{"model": "masked image model", "dataset": "photos with spoken descriptions (Open Images, Localized Narratives)", "train_examples": 203450, "image_size": 40, "crop_scale_min": 0.7, "horizontal_flip": false, "method": "mae", "mask_ratio": 0.75, "loss": "mse", "encoder_arch": "vit", "encoder_norm": "layernorm", "encoder_norm_position": "pre", "encoder_activation": "gelu", "encoder_mlp_ratio": 4, "encoder_head_dim": 48, "encoder_fused_qkv": false, "encoder_bias": "none", "encoder_qk_norm": false, "encoder_parallel_block": false, "encoder_inner_norm": false, "encoder_moe": "top_k", "encoder_drop_path": 0.05, "encoder_num_experts": 4, "encoder_moe_every": 2, "encoder_expert_mlp_ratio": 1, "encoder_experts_per_token": 1, "encoder_shared_expert": false, "encoder_patch_size": [4, 4], "encoder_layers": 8, "encoder_width": 192, "encoder_positions": "sincos", "decoder_width": 192, "norm_pix_loss": true, "decoder_layers": 3, "residual_init": "none", "optimizer": "normuon", "muon_scale": "match_rms_adamw", "lr": 0.0048, "momentum": 0.95, "nesterov": true, "orthogonalizer": "newton_schulz_5", "adamw_lr_other_params": 0.0022, "grad_clip": 5.0, "steps": 18800, "batch_size": 64, "epochs": 5.9, "lr_schedule": "cosine", "final_lr_fraction": 0.01, "warmup_steps": 940, "weight_decay": 0.04, "adamw_weight_decay_other_params": 0}
Rows from block 7 of the encoder, named by matrix and row number. Rows with one number belong to one attention dimension. Each number is 500 + 25 x the weight over its row's rms, rounded and kept within 0 to 999. All counts start at 0. Numbers have three digits each. After the name is the row's rms in percent of the matrix's.
# v: attention value (encoder.blocks.7.attn.v.weight, 192x192), inputs 128-191
# proj: attention output (encoder.blocks.7.attn.proj.weight, 192x192, transposed), outputs 128-191
v.13 104:525475526520516481516459504567494521522506515554483511526484537531511507504525464515504474490469514440518476496455483485504461514500527528525497478519499477512514485507489531493514538523459490
proj.13 119:517494482513558473484562495459523491461483480465487496520490461501472527443526541479484472534541481549480522495491493488512540515478495461503500521479534472500512501530511510521525493493516518
v.14 107:501489512511504505507509446464531477470543528481518546476477504500496495533506536517500501463498512520505494528486494515529539498495533479464474490500457526546445540501488511485491488477471489
proj.14 103:493503537510504541447452553498496484499478497534546480519488505501475526458477478494529537514478474447480521486498534547477451503507468460504512516511512495459491506484488479503505500514507472
v.15 106:486512508506487491523520488475483522498547505536477505473488469519519508509530515540493511482480501509512505533504499447492480538494518553533519541527487477493478511496530498524473442505464456
proj.15 118:474493527452514490456514499488515509469476467533487504524507520472511499492509477445510498527519478473532490477426542533534485501505494484509469473492528518494478457544473487468545495499520544
v.16 083:489534474457520520485524531482481447508489515460501485499524526506492501525488534503470498506452554540455476515502527548483524476515506488475506503511432539492478536502499528500489488465569528
proj.16 081:513492519508487499514453468512471505539467529525455471426488509529507466485544498531506542511514449491524519494533462469472467556498479524485482523498521468502484472506481471470522537509485504
v.17 095:502490468510517493501517547520483502487508518500528499523459521494525521494496467509507521511534487489505484483502528497519510503517523469455468530501511458543494503454488502484558500503520520
proj.17 102:554501529493490528511469497496496545536461501513461476512520470543506482450546477435495474492493484514454484535516542516512536506505494511514527449532483484496519488474489512558480475463453512
v.18 097:483480489480529474546530471533520481495470504476447505492495507500497519475518503494506476483506523497563492492521468507487495508513548492543455491479490485465527489478489492479445486499543510
proj.18 102:474514450552517517474518491529502498524492527498518499515497514467494495543503532531519482502483501483462477523502477476470541488492467512511483501504477560507520525570533545476469512542507514
v.19 094:505515512472509503525484500478483482521480502483508479445464488518533517490533499497512521461530430539457490476455466475484480533457484465433519512512484522517523503487506489493493484503496483
proj.19 101:524506539498512495519502481450464522482494449499469538581509487519505494484527495500504496523483527491540504467452543501529477530503529518522523535443559480496498490515480526515535541479431503
v.20 103:478475526502535518461457476483478459510548523475519537480490501481529517503507550461482545523491501511460519470490498495512500472527532516464528482483503526531463502465466464516470520499498468
proj.20 105:543483531520443473535496551524499487538484477495477506551507506507550525476540494551527460473520494474453496478447468531462487494512490504472451489525497500501495508518483498494486496474478516
v.21 105:498466535520473502450481515501496528495528552503501503516517514551490494502464526536513492498499499500500494458502489525500538514513437477514504488508511531500503461458506498504491502487463531
proj.21 106:501453513467491478494505525505527462455523504417536510493462486488527540498478456478533509510505530473456478513482490462489469520482544528470488528511475470539482511511508522514534490514496524
v.22 086:483509450505504530459525501499494512495515510529535521455482476493458476504518480504508486469503522556495486484508510487469519491562502505489496494489495526504494508435505490495517521493492506
proj.22 088:493484514544521509540510469550482469502500505507518475497539505520527542548470510527521515497472479480477483537509445494456500500462495504498449496530500507509482525539505554479497483512520497
v.23 093:513540470514466479477475498478502538467513516543492485471523499504487464521470487516486491480516486490479519517468507511507509497470468475532506504481545540537495518481480508476537491459498470
proj.23 092:503454526462507520489535521475517479501484535523490495495473459503480545462482461481508510482481501495483489501477507485470497559494461514513509497552445522487456509466506512517505525525457516
v.24 098:476520520496497502505508465470575485508537475497480541502512487541548482554527526530482528462505530527511514520524461482470474491495548490501505496459495544464489512488535501511519501488492494
proj.24 110:498512528506542498501493521526473487497466515530517513571470498463532498475457481485515499530489510466425478471481502522503520470518460505489497498514485510490507503561497506462450493518536506
v.25 090:488491517518496462485516480502539498480491475523502481516496507469508504474521503545495481501497507499537442517521514509473532521489537523531480535545567509486531486500495536467513500470508533
proj.25 104:477522500541542532477516482510497497510486511507489536529538501513525475496496514410501488512497477516485528520532504493542457495502477490489517457479489490500474516542500466510524494515521482
v.26 085:485535481489475534517517484495495502478533482487508487471500532503484524497536514520479485471536519502483503525503522525465502476489513544496500481537441511484483502502504501533470479502523460
proj.26 089:526505521508522533475508533503492490483484481535454502535527489522490519516507521458495538487484462522534488474496567471486493513488532473498512507525469502412521476539491493460498475558494496
v.27 095:536473532481471490476491523463508490547435534531488509507454547497454479421476481487504483488484470471514483471496495534498526533494522506507475545460500493500509499500479512538458500473510518
proj.27 088:499531485495453489508495458549504512538514534485531530488545492481490507522521518501501476517514503545520491498485450507508502446494491542533500483455495480498530512450503493489483517545477538
v.28 090:475531478482524510501503512490509528471510462489477501448489482510467507569485500442513446484485483536512504503524519501507523531492517527512498516501452469514492488498477531537551462473544496
proj.28 094:499497511491453499516489504541510491558476487509556481510475529463521502485472482512522508535505505486529504506539483527511509449506501455510516537469497534493512512505485527509489538513459554
v.29 105:492485508549510525524514460485495523476487504512492494488446529478470505523511521484486520495530477480508504505465539498452502456479512443469500520491534527515482495476501511486450445492538482
proj.29 121:477506516528492529470476501469487520513501510507537485501537454440501492473517498489527532493473510490486505534505514549486491531522547505493499479497457494469488523525515521434545532533483498
v.30 099:494480517544487516479457480533500493506524488528479510487465491494512458520518450491463492488548515488516441483557454502457452490484501524499470506525478536506475468467500583483507501529472506
proj.30 110:512481498481477467481528504506490497456501497465496516535480497521475550521456558494520507494471511502517535502493534529500516447509502478497516497444540493494511499491520472490455476509520479
v.31 102:477484485529511512472487516515483535518536468489496503445474505486513484534522512495512498539503512494495504490548557514486478504469461501511505490533496493460450496508550534484532515509487482
proj.31 111:489508465481452508480485535529485498455493497542525551567466497446517511486451488523503545488500520507509492471525490522495494487521510495494493485487499488510504486496459479534473493499551533
v.32 089:465487541498514505473502496490479494495486502561489534477466533467475463517488478515507478455480507508510490506532452499494470449460480479476514506519504506518501517481458504511500495542498478
proj.32 097:534511509562497512526499487498517491499507503509486497498504509538506525492466572488503548496504505511484520470480517536486500571524531511512478515463512518507512487495548461431489498476497484
v.33 096:507521510566464511509511527530498528510513539511552509512478498487479501503502465534492477456494477551504501502497515509509508486509538501509479518493495497486513511497519522502493516511490485
proj.33 097:533543512511541501464506461541511493483470495490499465513497486514481530471507520497540503526473490486468526509517486488484505491460472456493481522489548493527516480496527483488507494500501489
v.34 105:488433515487480493489512494485512531493496511467517498510483542521529522496515483547549473535483488498534499491511521513574509520524495492516480537460472461505484464497499460497479541539473537
proj.34 103:517503490508520512493489506516511494502527477484497519519471456477485539452479486481523502503489491490480505505502513485469482526469512507512548469488478488520510537512506498563553498494510513
v.35 091:507502516493510492474509502474526512470520483537490498547482499471450496517470529492521502513475500496542488456498516532499524495485512486483562508534522510496487458478486450516497456505470513
proj.35 099:501493484583445497516519513496516480494483493436582511437500507505509493507465506479500525517515497469459520530529500490493480485550508494516486503446460498497468547538486482497544510481498480
v.36 088:490512513482529498433461500501517525479485518517489485484481479495544490512502463498505492555447515515486533507514500491467503531508514500498504504461484476489496509500518506536536496534490504
proj.36 095:515524491487508542527498525495515468569490487476498495527538514510507531478511505490471545453512488501464508489484534483527513476482501481482504490530512507516486438471448501501541490459557481
v.37 097:511495500525531559495482544482485488511519530491555509508490512546482547482499492501524514486492469518454523451473520462493531494473481480482493503513476532489499547533489517504499482482448446
proj.37 090:503514528474494478443516469512490515463527482518494498489514485505505512483532469489480541527533520500500506468477488519500479522512511450524490514553577460529497514465486509499536496494545525
v.38 106:527507447511518466510457489489527480495499536533517516545492452520485488498538496483454483496493480513475499465515476477455532465519504479514499543540533510472470533486505528521504483478545461
proj.38 104:491451507490501532498524502498520486476512490524499491508531535438473482563497494465518472479476528502542493468483471517521504493531492515513510467509457525509471469528486494439485509506475498
v.39 090:500521519530481503493520488517474538464478548540498511523467508489446457526479475500517518497496430491525493460445512517532505513477521486506511515539531477470486518471482483500488453506459489
proj.39 099:491510478518439492469531496470504506507508498448562495502534531485510507481452550498482494541532514468504490489491505540483485513541496491497492490481479531525489510528491506513511531527511478
v.40 104:522542474506476501526500520456490483506474497518512507456504491516464477498495472506499520495530435499470538499469525530452539490504517511479521484484502527489453562510523497480494471491507454
proj.40 106:455500477477561532526508444499510525467537514498523523517529482513518492510516459468480528500427502528488503495484493489529490497500477501509495521571492518473505504478452501490518498517473494
v.41 102:461467491495490481535514505505525481475469505509479457507453471496505536531496491456512505528498511503510486515524498436486480463560508509473523520464482524460487512535522471544513509524520491
proj.41 120:504502504555472512495486451496505519479507492490485527535485553519540464504514501501491538466498524489521504483475533535465480484467534509508490471498542456518472489459471524477494510480489517
v.42 095:503509523488490487522500515454512500531493493504550486530537511465479486498456512468521463497510457512513505449469498540523480471499509550492506509505503537486443478513500501516489506494530501
proj.42 098:505460480460417454487499505494504486460499528479500514492478523502480510504546499499462495485513507514526483480466488483513492496527480504505520510464508507504503503456479469528464451497488503
v.43 098:505510517492530506548481515513520514516517525494460524463539496512532464497451517531470494507508490519479491520539463468398518528483492489462484477544460505494526522482513492527513491527498504
proj.43 108:522485505504481492521514474525504504488538507483493478523526541486506535520538529507506493472490512493485494482507527537509502483511537480491451545533526470499511487498523552486491482457506500
v.44 096:542500479531480504491487519494477495476505493509494496536484489472461513498485512524489517494485465497455536474478561517503545484508490461533542505494548496489520541483524453520482529490495512
proj.44 094:450515502505501540514489505492506501525472482514545481507504483480535435480495470440504500527503501516526543535496471510463496504541497535471502477530452535515504492463496501505510475516515525
v.45 093:514519505508495515510474511504489520472471468466488464530525500465547506499545499484478517513505494464495538520466487530503481454452506485522524493491499524500506502524500494488516519509555525
proj.45 090:499514483443528500507524506453506496537512474518501513498472476542499485500484454508517532508494510580493494499516469448503533474534497458518526501519491486532510502449497486503492525514457496
v.46 097:542483463504489492541497501522477515513472519499496476517543478502491515513560505468456529452537423481535494490513562473516504497537535532509512536525494490509470541494478514480485479487496538
proj.46 097:477488496454468484502505474439526531497498498508483472499473540510502462502523460537470450501445472550545513498488504487492483501480484478516520482488521501501501501499520499521498507501471507
v.47 100:514463490512529479501480505515535517520474536501484450478552449473504490472481508507439481503496500442531497551511476487481462494513458514515523506500550466515515516507505528496516549535489534
proj.47 102:480494480490498498512516466450506477481502482473515533482444529564486500530484491487527456499537492524483537485511527508523562488491499452504460468517509532519458515437498521574480462490484477
v.48 111:540486476492469480498545455470526464515462502478509522506529469500446456510521480516474482490514482510482540510511496490476484461528538514511515495519548533499524509511481514526503461506561536
proj.48 110:546515534521524496512488545509481505496485516481532484497484494517517540461484527454531499491510512507448513508480513496519436554491506464497521540485470471502490482533517481488545542469468484
v.49 100:499501516443518445493484518492491464491498549533498496542469465482454506482475489511514498500493464493516524474561511501535510513526467479481518542495543497505508522533481472518503494466508514
proj.49 108:534515475509507514521516494516478522510528459448480497521503486498500482513499503511521502487510500473495537495480534477469497489455526506554478541467525487501521483463486548531529473458510510
v.50 102:467486513504544481473530498515488500486525464471493516525476505433546498514495491529509508541489513475504505438507498524502450523502510503479465488481567476534530473500504482516529521514507490
proj.50 115:492517530533505469462451527474534513469477515443465455491495514549467501476528501449473522503511481467516500507484508464499529507489515491474491512469455529513487510502555472499497456491501470
v.51 099:496469524532504518510463507500507527453482500455493501517508531457493498492522472465518513498526484499500466467511500518490541506506529500459488494492515500519507525534520491520477518508461463
proj.51 098:499506482479477474516534484502542529523463517520512494452467530547501510556481525531478509477453506446553520488457494534469518486510503503515469500509533508487513492499496508509464553508452531
v.52 097:537496486512500513492524534470527497447510473519537485485487476512531481496472532477500498474449517525533498519488496532498515500480508485532505497492479502487481474484527546434502503490427498
proj.52 096:459512530480538490496537446542486531491441506569453490512503526501483496548522479508499488482526489492487506454517499509510532508507504519490486501511489533488571528486468488501463528512530515
v.53 103:502525505549484530541509560518501508520513511495469487554507524477545503505510516502456509489484508478517475466465481487510507529460505505493475478538451498504512486506513468489500528504508467
proj.53 103:483460469450515491532490506466511495531506506528502502491508537486492475512476493519482464499492510454527466503510458485496533478560482530513519515502456521505457482481532496510520485525460471
v.54 112:496520541463539511526500455506495502485491494505514496474542500503523521514477484484473498573516513471490492506509475514506485508503494513470519492493516469486456501567515511484533517534480514
proj.54 117:518469515524486435514508555536439498506491524483506479521513527563493520475526495533481476448482498523512454482492485524500539496471476500485485481501519503542542500426529522473462481492466510
v.55 094:468525498501503501485492500466454559533513519484497476496491500504492508554491535517486492524502495476528510509497510502487491538462492525500459526538507480518525496504541511519506513528484495
proj.55 103:522481515494462511530498483483555499518542500492508513500571524455497486490483494515501516456477503565467476481479483492495480491515477545517467476484504536505535505477494509511494500496562488
v.56 105:508498520491533446476473482478526496464479514480577513543531483539516482508464547522500469535500519466493496499451491516507497530491480502508514514478462456507508502510554488452474478519470478
proj.56 109:515509510462471505522466511491519491528519509529458495492467540504497491497482465508520488476523509539501480503496506531508512471551536486501460486477484483517481517506512490471486504533483546
v.57 099:467449531519478523519519505518553496463497461516522536548492524469489488487511505492512493495455477503492520442511553525525485548500531513494485461493522470514521481494509482507530508478512513
proj.57 110:528526504485549474499493487491515522506506523474495470517486523526497516504493511566487491496514494470505472552435519483502515526470488466506451544449489508508479499509490496499466491480507461
v.58 094:459470477514477490519523516491459512485473497478501537481498473532476471485516468510555495511512499555459500520482478500487505480534538487487500491540467512494490519525485441528475517535491524
proj.58 088:500493507509490489497469468516520491496503496486506460483459506501491494490520504485489530481488494474535528501511486515521480490472520491528486472506566461508515483502503493468545459498545522
v.59 099:530507523495517517505475495495479537516502510483508499547486479512499520495504477486560479518471464447515489455490515512497506592511516488485529514485498473507502524513494490467516502504470494
proj.59 108:481489558469521513473500524498521531486510486491483500479498525510489496558467491536470500481507486495471490491503504463490533528498464506494457484516516505503507464484528513498463475495501485
v.60 098:516503474535515539472473480495488526455486495503468483488485466455512504530501485473484507529471474491477524517527520462484524512480520485490517487468500494526495480568507487523507523478475495
proj.60 105:472473522462502453469517487496517503466544516466506482521474491521498503466493497465477520495474491502531480466493514523517461494498536475506484526506523500564438489450505492511518499506463520
v.61 098:486507508434507501511567509451519510478471529463521494518503490480410506484482522521517531476468520558490515510501492502493549490510478448503532479517464510477534497479516456503492469508477503
proj.61 099:481521502538511506481543455520524490458449468496505485505469510480534495530452497487522505539540467505531464489472490476477478497458512517530470502426519506465493493557529550484515517486533534
v.62 088:565515493470527511544480531574526528512526465467483482540469498447498496483501496473505538465470559481515493481519482493491479475487517486514490483494547531537495488460467521457483501447481475
proj.62 093:452487482492496504436500541514432505491461494522535537509496495524474491492513526492518501521482496476483546491515530504509517545481468474463508536511462476454488490550492471528516511519517502
v.63 098:470483483475498504499498546506514494537476492476486524520508544501500533537530513492478498516515477470520524489499522496479476531530546484506487540486496495462505515446489500530470514460514548
proj.63 098:464478497511492509468518473487478500511519503498506537503466541501515516464537484488487476516480518447539472539499466475511446501482487527481523498511445461518486518545519457535512477517517478
v.64 105:513500459529476480515456504510517515422486530509467466531486499452527492528539567526504491499506492447505484467483537496480499498476575495529471505509441477482488469478519483484506499483488500
proj.64 109:455499515508522495510486515504497474492508485556493576525494546468491448537473514472499460480460551498476475490511451490513522454544496528484507550463516523522497501525482478473454520541494496
v.65 110:514514484501508497532544536464497531574465481525472483482483495535446480513543466458471490534483485540486513493536494497491522466502509502539511489519497467448554529487502515501484529495545502
proj.65 116:549452507478529501509488525534485489534505508495511525545501522486537531485521479538539463516527521473452486510468507514455503529469479519499504509534519469532504493513485504507550525484492505
v.66 084:476522524510552476493490490512487512439521470483472519476458486516446500480495497562478514495510516513496520517492523489525491513526499492482553479473522578502519450537489512532519459487472526
proj.66 084:488512440523480498519528488490479492513511466466525435500492488477539518504478504516513476516491496512498505465468529514495504490464515503513477526495571507476520512503498524479511534468538464
v.67 098:515499497507477491532527456439522499498488528486503526535519462465522485524470530505525522493501543505487552478490482510510482560482526481479466502514496476549516482495531485488478490528486495
proj.67 094:501524497527508538540489538494516490512488444502519489440495544512492489475464512495532511485521462465491499525530515526468513490525467481499481490430514500483485483514540455472497506497518492
v.68 096:500504524514449520528502467481482547469478485460487500498558528486494463508504532543484484495489527493506505487474485506468506507493534545455518482530454520542490505516519476542515522527495487
proj.68 115:478511536480491493474531486519561486493537536522477489476476480504514494469462538528531491515474472497504472507494501503472476480495499500487503470472489513471480511514525484490424485537495494
v.69 096:474500501506476549481488550510518510483538488523519498507496529496527478534498479448537567478492507477500559474505554499512513484482471465500486501489472473505527502504503458451515505485478469
proj.69 105:473480450503519489470515490456515503485467503517498546538489500483484462471479474518454475519509498474523486487483492507509506484535488521475510510498520550519490513490500483497518476489513509
v.70 104:518500498500544458505479507482492516493528488510508546512489498492508497522465500480532481511497487509526489536460537522530529496498476502522502510510512468514537500496462500480499451487482513
proj.70 105:494508506477526513493522487481516530503441520524465484520511511507449472517537459485477491476525488478512505488503521473483470489499503544521465491480466498482524543521489498520466513486520485
v.71 111:487479494510501498503486521454527499512484493524554478478494514577434499485513496507497483540501536517453507503460531498460488454535456512509527504495456454458518489525532472500490503544533480
proj.71 117:529509539520498521555492454535469494544490471536483500523512499498543517538523448498524465534512518486501473495462478513506514515493476560482508468516511485544477501454506520491505503469483511
v.72 098:497482549529491472484492511495503434480475540453526482501492461492484506465484505516493496519544539496501498480486534511473484550529498481459512517492500513513496501499533576471496498484458513
proj.72 090:482536494471471486502490504474488543483520486522523473497474507554519505502445526497516505482517461531520512504491484493517483518504499462487471490455517489505455511496535470467514496544481517
v.73 090:511477512552473476532485489478496502491514525510495531493546509485493523508512460517477518482498507509534509509469487492514536479485537521468514502500478519526505470469498504468503498525478482
proj.73 102:511531486543450528539514502522494519533453513508498494503517503526505492514478533509495514473512535433470464453565494543514448500549500500533493526500449520494519526500488527522447507512469483
v.74 109:490499475513524494510532436504519499484517502503471508506525489491445523534474516533497464480464487526565501493464494481500515538444527448515512492493522506506500460523504492496502461471507513
proj.74 113:493533515525505489576517515506496508488489470506476516522538472457481464503509504504528504491508497467458485463553490487477481514474484545525493515428517508470534532520508544502500522472544476
v.75 100:501507519489543503554508496456548553476463513538521481513468493537539512482520498481531503489518564506503547491503489494539504505527473478481485518504521517497493520505464465471495530483499503
proj.75 100:484488482542467452459499516513473507479529490505505495480521545469518481474476523527505484501503548506466517505564508486476508512509526496469514501512479463520535471516531524514507468520508564
v.76 103:506477477479486546544467521496480522545501560492515476539487505512497497481524488498488522460497513475468513516498497479497479485473493504467474481506438530541524482553537467511483488525498470
proj.76 120:464480517468454524473491524469556493491533495490505476518532498458502465529509500472468508487496511492503517487501482536529511480531476524484496507520482529475476447488480461496493509496459523
v.77 109:505507507494490512493518491464488465433514502472502516525480511445533487509496492530488523460479521516488559511491502538502510501511545493492495503496464510524518487528532471488510481488463501
proj.77 109:464468524493490459487478521474487553492515552523488485521500510494487471479484536442494533494546480495505509483524543520523539467503467491466472504467491537492483494495470486466486491504530530
v.78 105:468502493484472516484518511518498468465489484505499479480507447499446501507531471491495537511508483512450507485546539477480519504523509500523513533534545488446472459503472551516517490500534498
proj.78 095:515462523535533481451502554485473502475519516477491516473480489519499521474478526475488523473473481479491487524467522511497459572486502532476492476470502441569468537566492499487530508489528481
v.79 100:531519544503513511482450531514449516517535516507490467491533478510528492487516432494531493469483511490475485526495490503507508473527510514499469484551469484516502501470457542449503519514488478
proj.79 104:507482469428479509471496495493509480506489499503516566522484475489492473474443552525522504436506483541476510486534507509499507468507476486466511497530507513496513489499509459472529459522510480
v.80 103:522521495485492513472464521537455481526503482544537472512456453485480457483451470484508517501484475456480497480535458546498470466532496518481477491487508513535529515469460456485506469522504494
proj.80 105:535521529495508486530498522476493487471495515510525525531506508475476504507515493486499473442500473547492534527457541478508544494492496479501537521553490559493503483443487473509510463464467457
v.81 102:530487496472522496507503494478536538529486515488505518500473499494484532537542505476463476538521473491491462455492526491541494482473524493539516491533555501521487507535485527512499528513532472
proj.81 108:497467486494541498508485517488490468492478518517534523534518505485522504485485493510493514450443526517513467486457459461474497540506524544485478545499469494504525491507528512522499519500492506
v.82 090:495456485495500518485506459502515508508489460508485521507521544499489539538502525514507490483489453486497510476476545492479434516507521515524541478478466516465506525459480438471500512535452496
proj.82 092:479524509504532514502497528538498451560508501499505520524487509480493529479496501532488495489488503440482472512495441502482513488506464459483488507505494490516502498471516492493488510492520466
v.83 103:509523510513506515524504494522468502524546486487476513505516495455485491495542505471483513496502474499491488501477480441494476484460530528481490512552519504504522478536488547494518470526496462
proj.83 119:504500467466469493555505525475500551534498497527524520477521489465515498503468524550504498496518485516507588508509543527542500500539485465514496515467528515477518485486510482533536555466494460
v.84 093:489559479460477513502513504482517502525549484503451494511492456475518491510456516491526510524515513515474493499531526495487511552497492493461501511502481498494470500513428488559566490500482517
proj.84 104:465482518520514479492546487480498507467494501463524499484497520538489522476527453462496502511470469481544517497529469513493504495444476512500499460499502483488488522509543507482486492503536478
v.85 101:459470480451501528457498497491493514497525468498515482468553525520500511563493538508477466566456496529465510507503495492487539479505496510544483488521482509487509496477459517484492527507502481
proj.85 107:497531500507481479484490490502507445495482552494522501535544530472488460453508478456474490466511508526494451554511491506502507464532533480495483478519480503517524492474511491478524472508524508
v.86 106:481524504509517487547512511475510524504491491479482464508525526497476455527541516490501498470531484527503479487512554478481537476484488485545490519522475514494513553494456524505505460446482505
proj.86 094:536483463505506466485510501550531477514509513507541481495527484515504475496470471501507470506512501470467560514502492499533463497466502502500517504487508501461543516514475508510513528491528518
v.87 104:516517487524501483451498525500509523496470507519432494529473529503509502486541505529511499491486506455525466495522509456459524541482475538505473463531489455470516532487521525505514535504490552
proj.87 105:478448497457517519531487505515476506555532500471483518481480511513501561503487504545514480477473522534478449507523457484496477496465536463490496538505495495505503513473447513529468464520527477
v.88 104:422553486478523511461528507502490508537486478518501505495516495526504493519485533516492526499468478503549515488519473452500466473473440464507463476506512500505534519498512509511476520542516501
proj.88 103:546486504530478496515500490543508472494528480458473493523520511480511499456519439530541499483509509517502475482496509560476511473462534524520518516509570524500489513481475531519547466457537495
v.89 090:480520524489522561484515511505508487517489443524519560503496483530543515494529489458483495480518494562555521490479508544499472503496490504532507505467515502497472523488470499517515589501491493
proj.89 092:522478495500523492463524468504517506483505543505442449510511523451486507475497509538491498508497478449519498499503494485450543516463473466466505540482533526482499500520527493480495486511504502
v.90 107:536545507524533540493469496551500528470499467519506491456477535518522492526554470482511514507498502469494516497459511502452527495448497528496502485438513524515503488509490556504522514474545492
proj.90 113:486441495460482502487504502488506506484531497524466500495500504468494535450498522523519521500480480475455469501507551524495472554505468536462525514513471522483454522517492469466446495514479480
v.91 102:521472480517526496518497476513453506483461526464456492489468456510492556489478440506479534531488523480484512521468534514512507544507498523523520485492518436484501487541495498503537460460485502
proj.91 123:461480501466527480509508551481495489486503495497468522519531510500501495518554508489489492500524489473524462490494497437505515523459446518469490509492507484499466522519548482491505526514471467
v.92 089:539494461500492537481478517457497501518537518540510507490504531504509501501477496440487511519540482505528461469513503489498501487477456467523499558485517486521464482510481513522514520456495496
proj.92 103:473471513519498494485514484495503503521489493511507470513551465494473510517542450451476478501456508465517488481519475521488503509533519562515518438559471517496529529491476484558475504507498505
v.93 099:475450484497504474487484476508485515451472512523488494512503509491486488468470527499543485477464513477500549488509485534496495531503466503508497468482524512455451458493494459489493475490483515
proj.93 104:496501486512519507530513483504469460515494492508495540535476505528482497545526496527468504487479524522536501480507493482508516449464516475506498520461539497493548490473510538491514507486502522
v.94 119:448502491537503493440532511501505503476488475516457513469465515518501448539536521457493486543485485516532543524503492460461548492471463496505511502479483495508518523523532509530488502505524502
proj.94 129:509464499464521491528511458483511529489540490518477520515496484463503517492517493535556498512498485515504482484455477504480473484477519500542498507494562487491504487511519511492528530504473504
v.95 109:484472503495474512491498442476497503503536525537469476485472506462499517527514536495478542509521482511421533513512580481504515542466499504493529485464447521516504510491479543500482434489457465
proj.95 125:458512468476493509504480503506519506498493507513522537552511484485535473499457466491538513481522485479515492502507516519553465452510509527505485484448505476462497488482479472471483536506537530
v.96 095:525507484475499530462480525483477530579519470465513490503542477551492532524474470517544493516470500468541491460498541501494530487514504501508469511524502484437478487524513461497484538500482477
proj.96 089:486469470462513506491447528495479491454500509523526494529468523469507493498493535484454569522498492524534508529527453511507475520511506497502479497505464484509469511498527525491519512485513564
v.97 098:522493458496503536533492511508486503445502483457522508520488478501547529487453467489528509444489480468448474530503483479521474486440516529487492485522526511553549499477500540511503516499530531
proj.97 095:527472518515492474473515469522508537494571455523431462445503481496531504526538534510525479501514526506488522505525559491457509504466536469472524520517515449479493525498500507504512491498505472
v.98 103:506469515489517523462492484510480501504532529461556473497514540526505470531482491483493485512449523492565539491480488519480526520495482468445509506508497490498504517481493487508529467508506472
proj.98 096:488509498507471505504508487464479500505455494506477520483483488474488518480522484506468510536528517532507527514463511531543496528540492514522477472504501563488501489485502523495525494518510514
v.99 108:498504516488517544478481538505505504514513510512505461504515503502492481446454459420494529485534439520499494434430515495486497487507465478501521494512481514524480543496518506446512491511516448
proj.99 105:529491526489425474528517507531492508498482487535491515498498510479547506485534466519485528515519516530522462496516504539457563528503479488486474468525507476510486502462509522493507492492486516
v.100 102:454539459500475517531486498484491490518516496488494495469492518497488511485498496517509541495494495517518466490463559486509497507534500497510532506500511492474497477536464486478492508453488459
proj.100 098:541477489515503473480490535503477522460507472468500480514479481513534494478487456483488478536483545506447516503540523530506469524471506500480491506518461485476502486491487500499492492521477514
v.101 104:477489481453479500549479520498509517532517514522472491517522457506517481484516503523513497485519435480491465524474500516543463522475515513499465493514500535525501510485529523539529526516470515
proj.101 092:493555519512496521453516463517509500500474478462536496488496493514504523495503506472492535476491510521444517513509461482499525459499520509532489507495536464528516471470502465492494479461532529
v.102 107:497486534499500470538505509457517507476532473460498530531499462489491498535487513499502488466491452480499538546539495500550484535432535520532520514466524481519521519508469481500487497500502488
proj.102 108:514502516500533499509489469529527468501528496470501481501506481500505501505495528516522477484510494466486548459524513516462507480468515494501500516516500466486534502502511555462490486462477501
v.103 099:507522494490508491501502524475538581522455540509521508499517494536528473501456500477520514489443461450504494468482461479516496524492481492481480494489494504505538515485500484487523504520502558
proj.103 093:494499490511488508509447505488475467525526500530496508485486542451485508504537490497438498542521530507509532514497511470492495446510487502461503533492506519489473491540487484491521521471523498
v.104 105:488491483458490459499488496485527506491543475489482523526515487537526495476479507531533480472516472457482517543504506481572468504497506485525501526473535488508536503494519527500503526517474507
proj.104 104:417534531526537509481519484518497460482504467514529501519499481461459511532497498474517496516501498484476511505551459475543488439512537514503530512516470484463531495523470548535499483466497533
v.105 104:544498454426506456539453486507508505465487528485462521476522459482556509494493499497491532481496464465485489539477546508528487540514465494529523488482515511490464487513498555520458498543523473
proj.105 097:502501575536514564514514463511521501515480484487534508490495461503497551495507458541566490502478493469439516506481502481490487513496528491502497545501461462516513528518485487473513510440483504
v.106 110:477520505500491509510525498481489469470481485501519504497487477467515488536479521505519497469504504481493526490496492478489475447469544523511508533500551495519539468523520489506484502457479556
proj.106 104:510483494533531488519495519530521482517520477489486510504492497518506497558466521512533479481479471501491527509519476517533527493468506448504498507475495515460505487520503499503465482540534471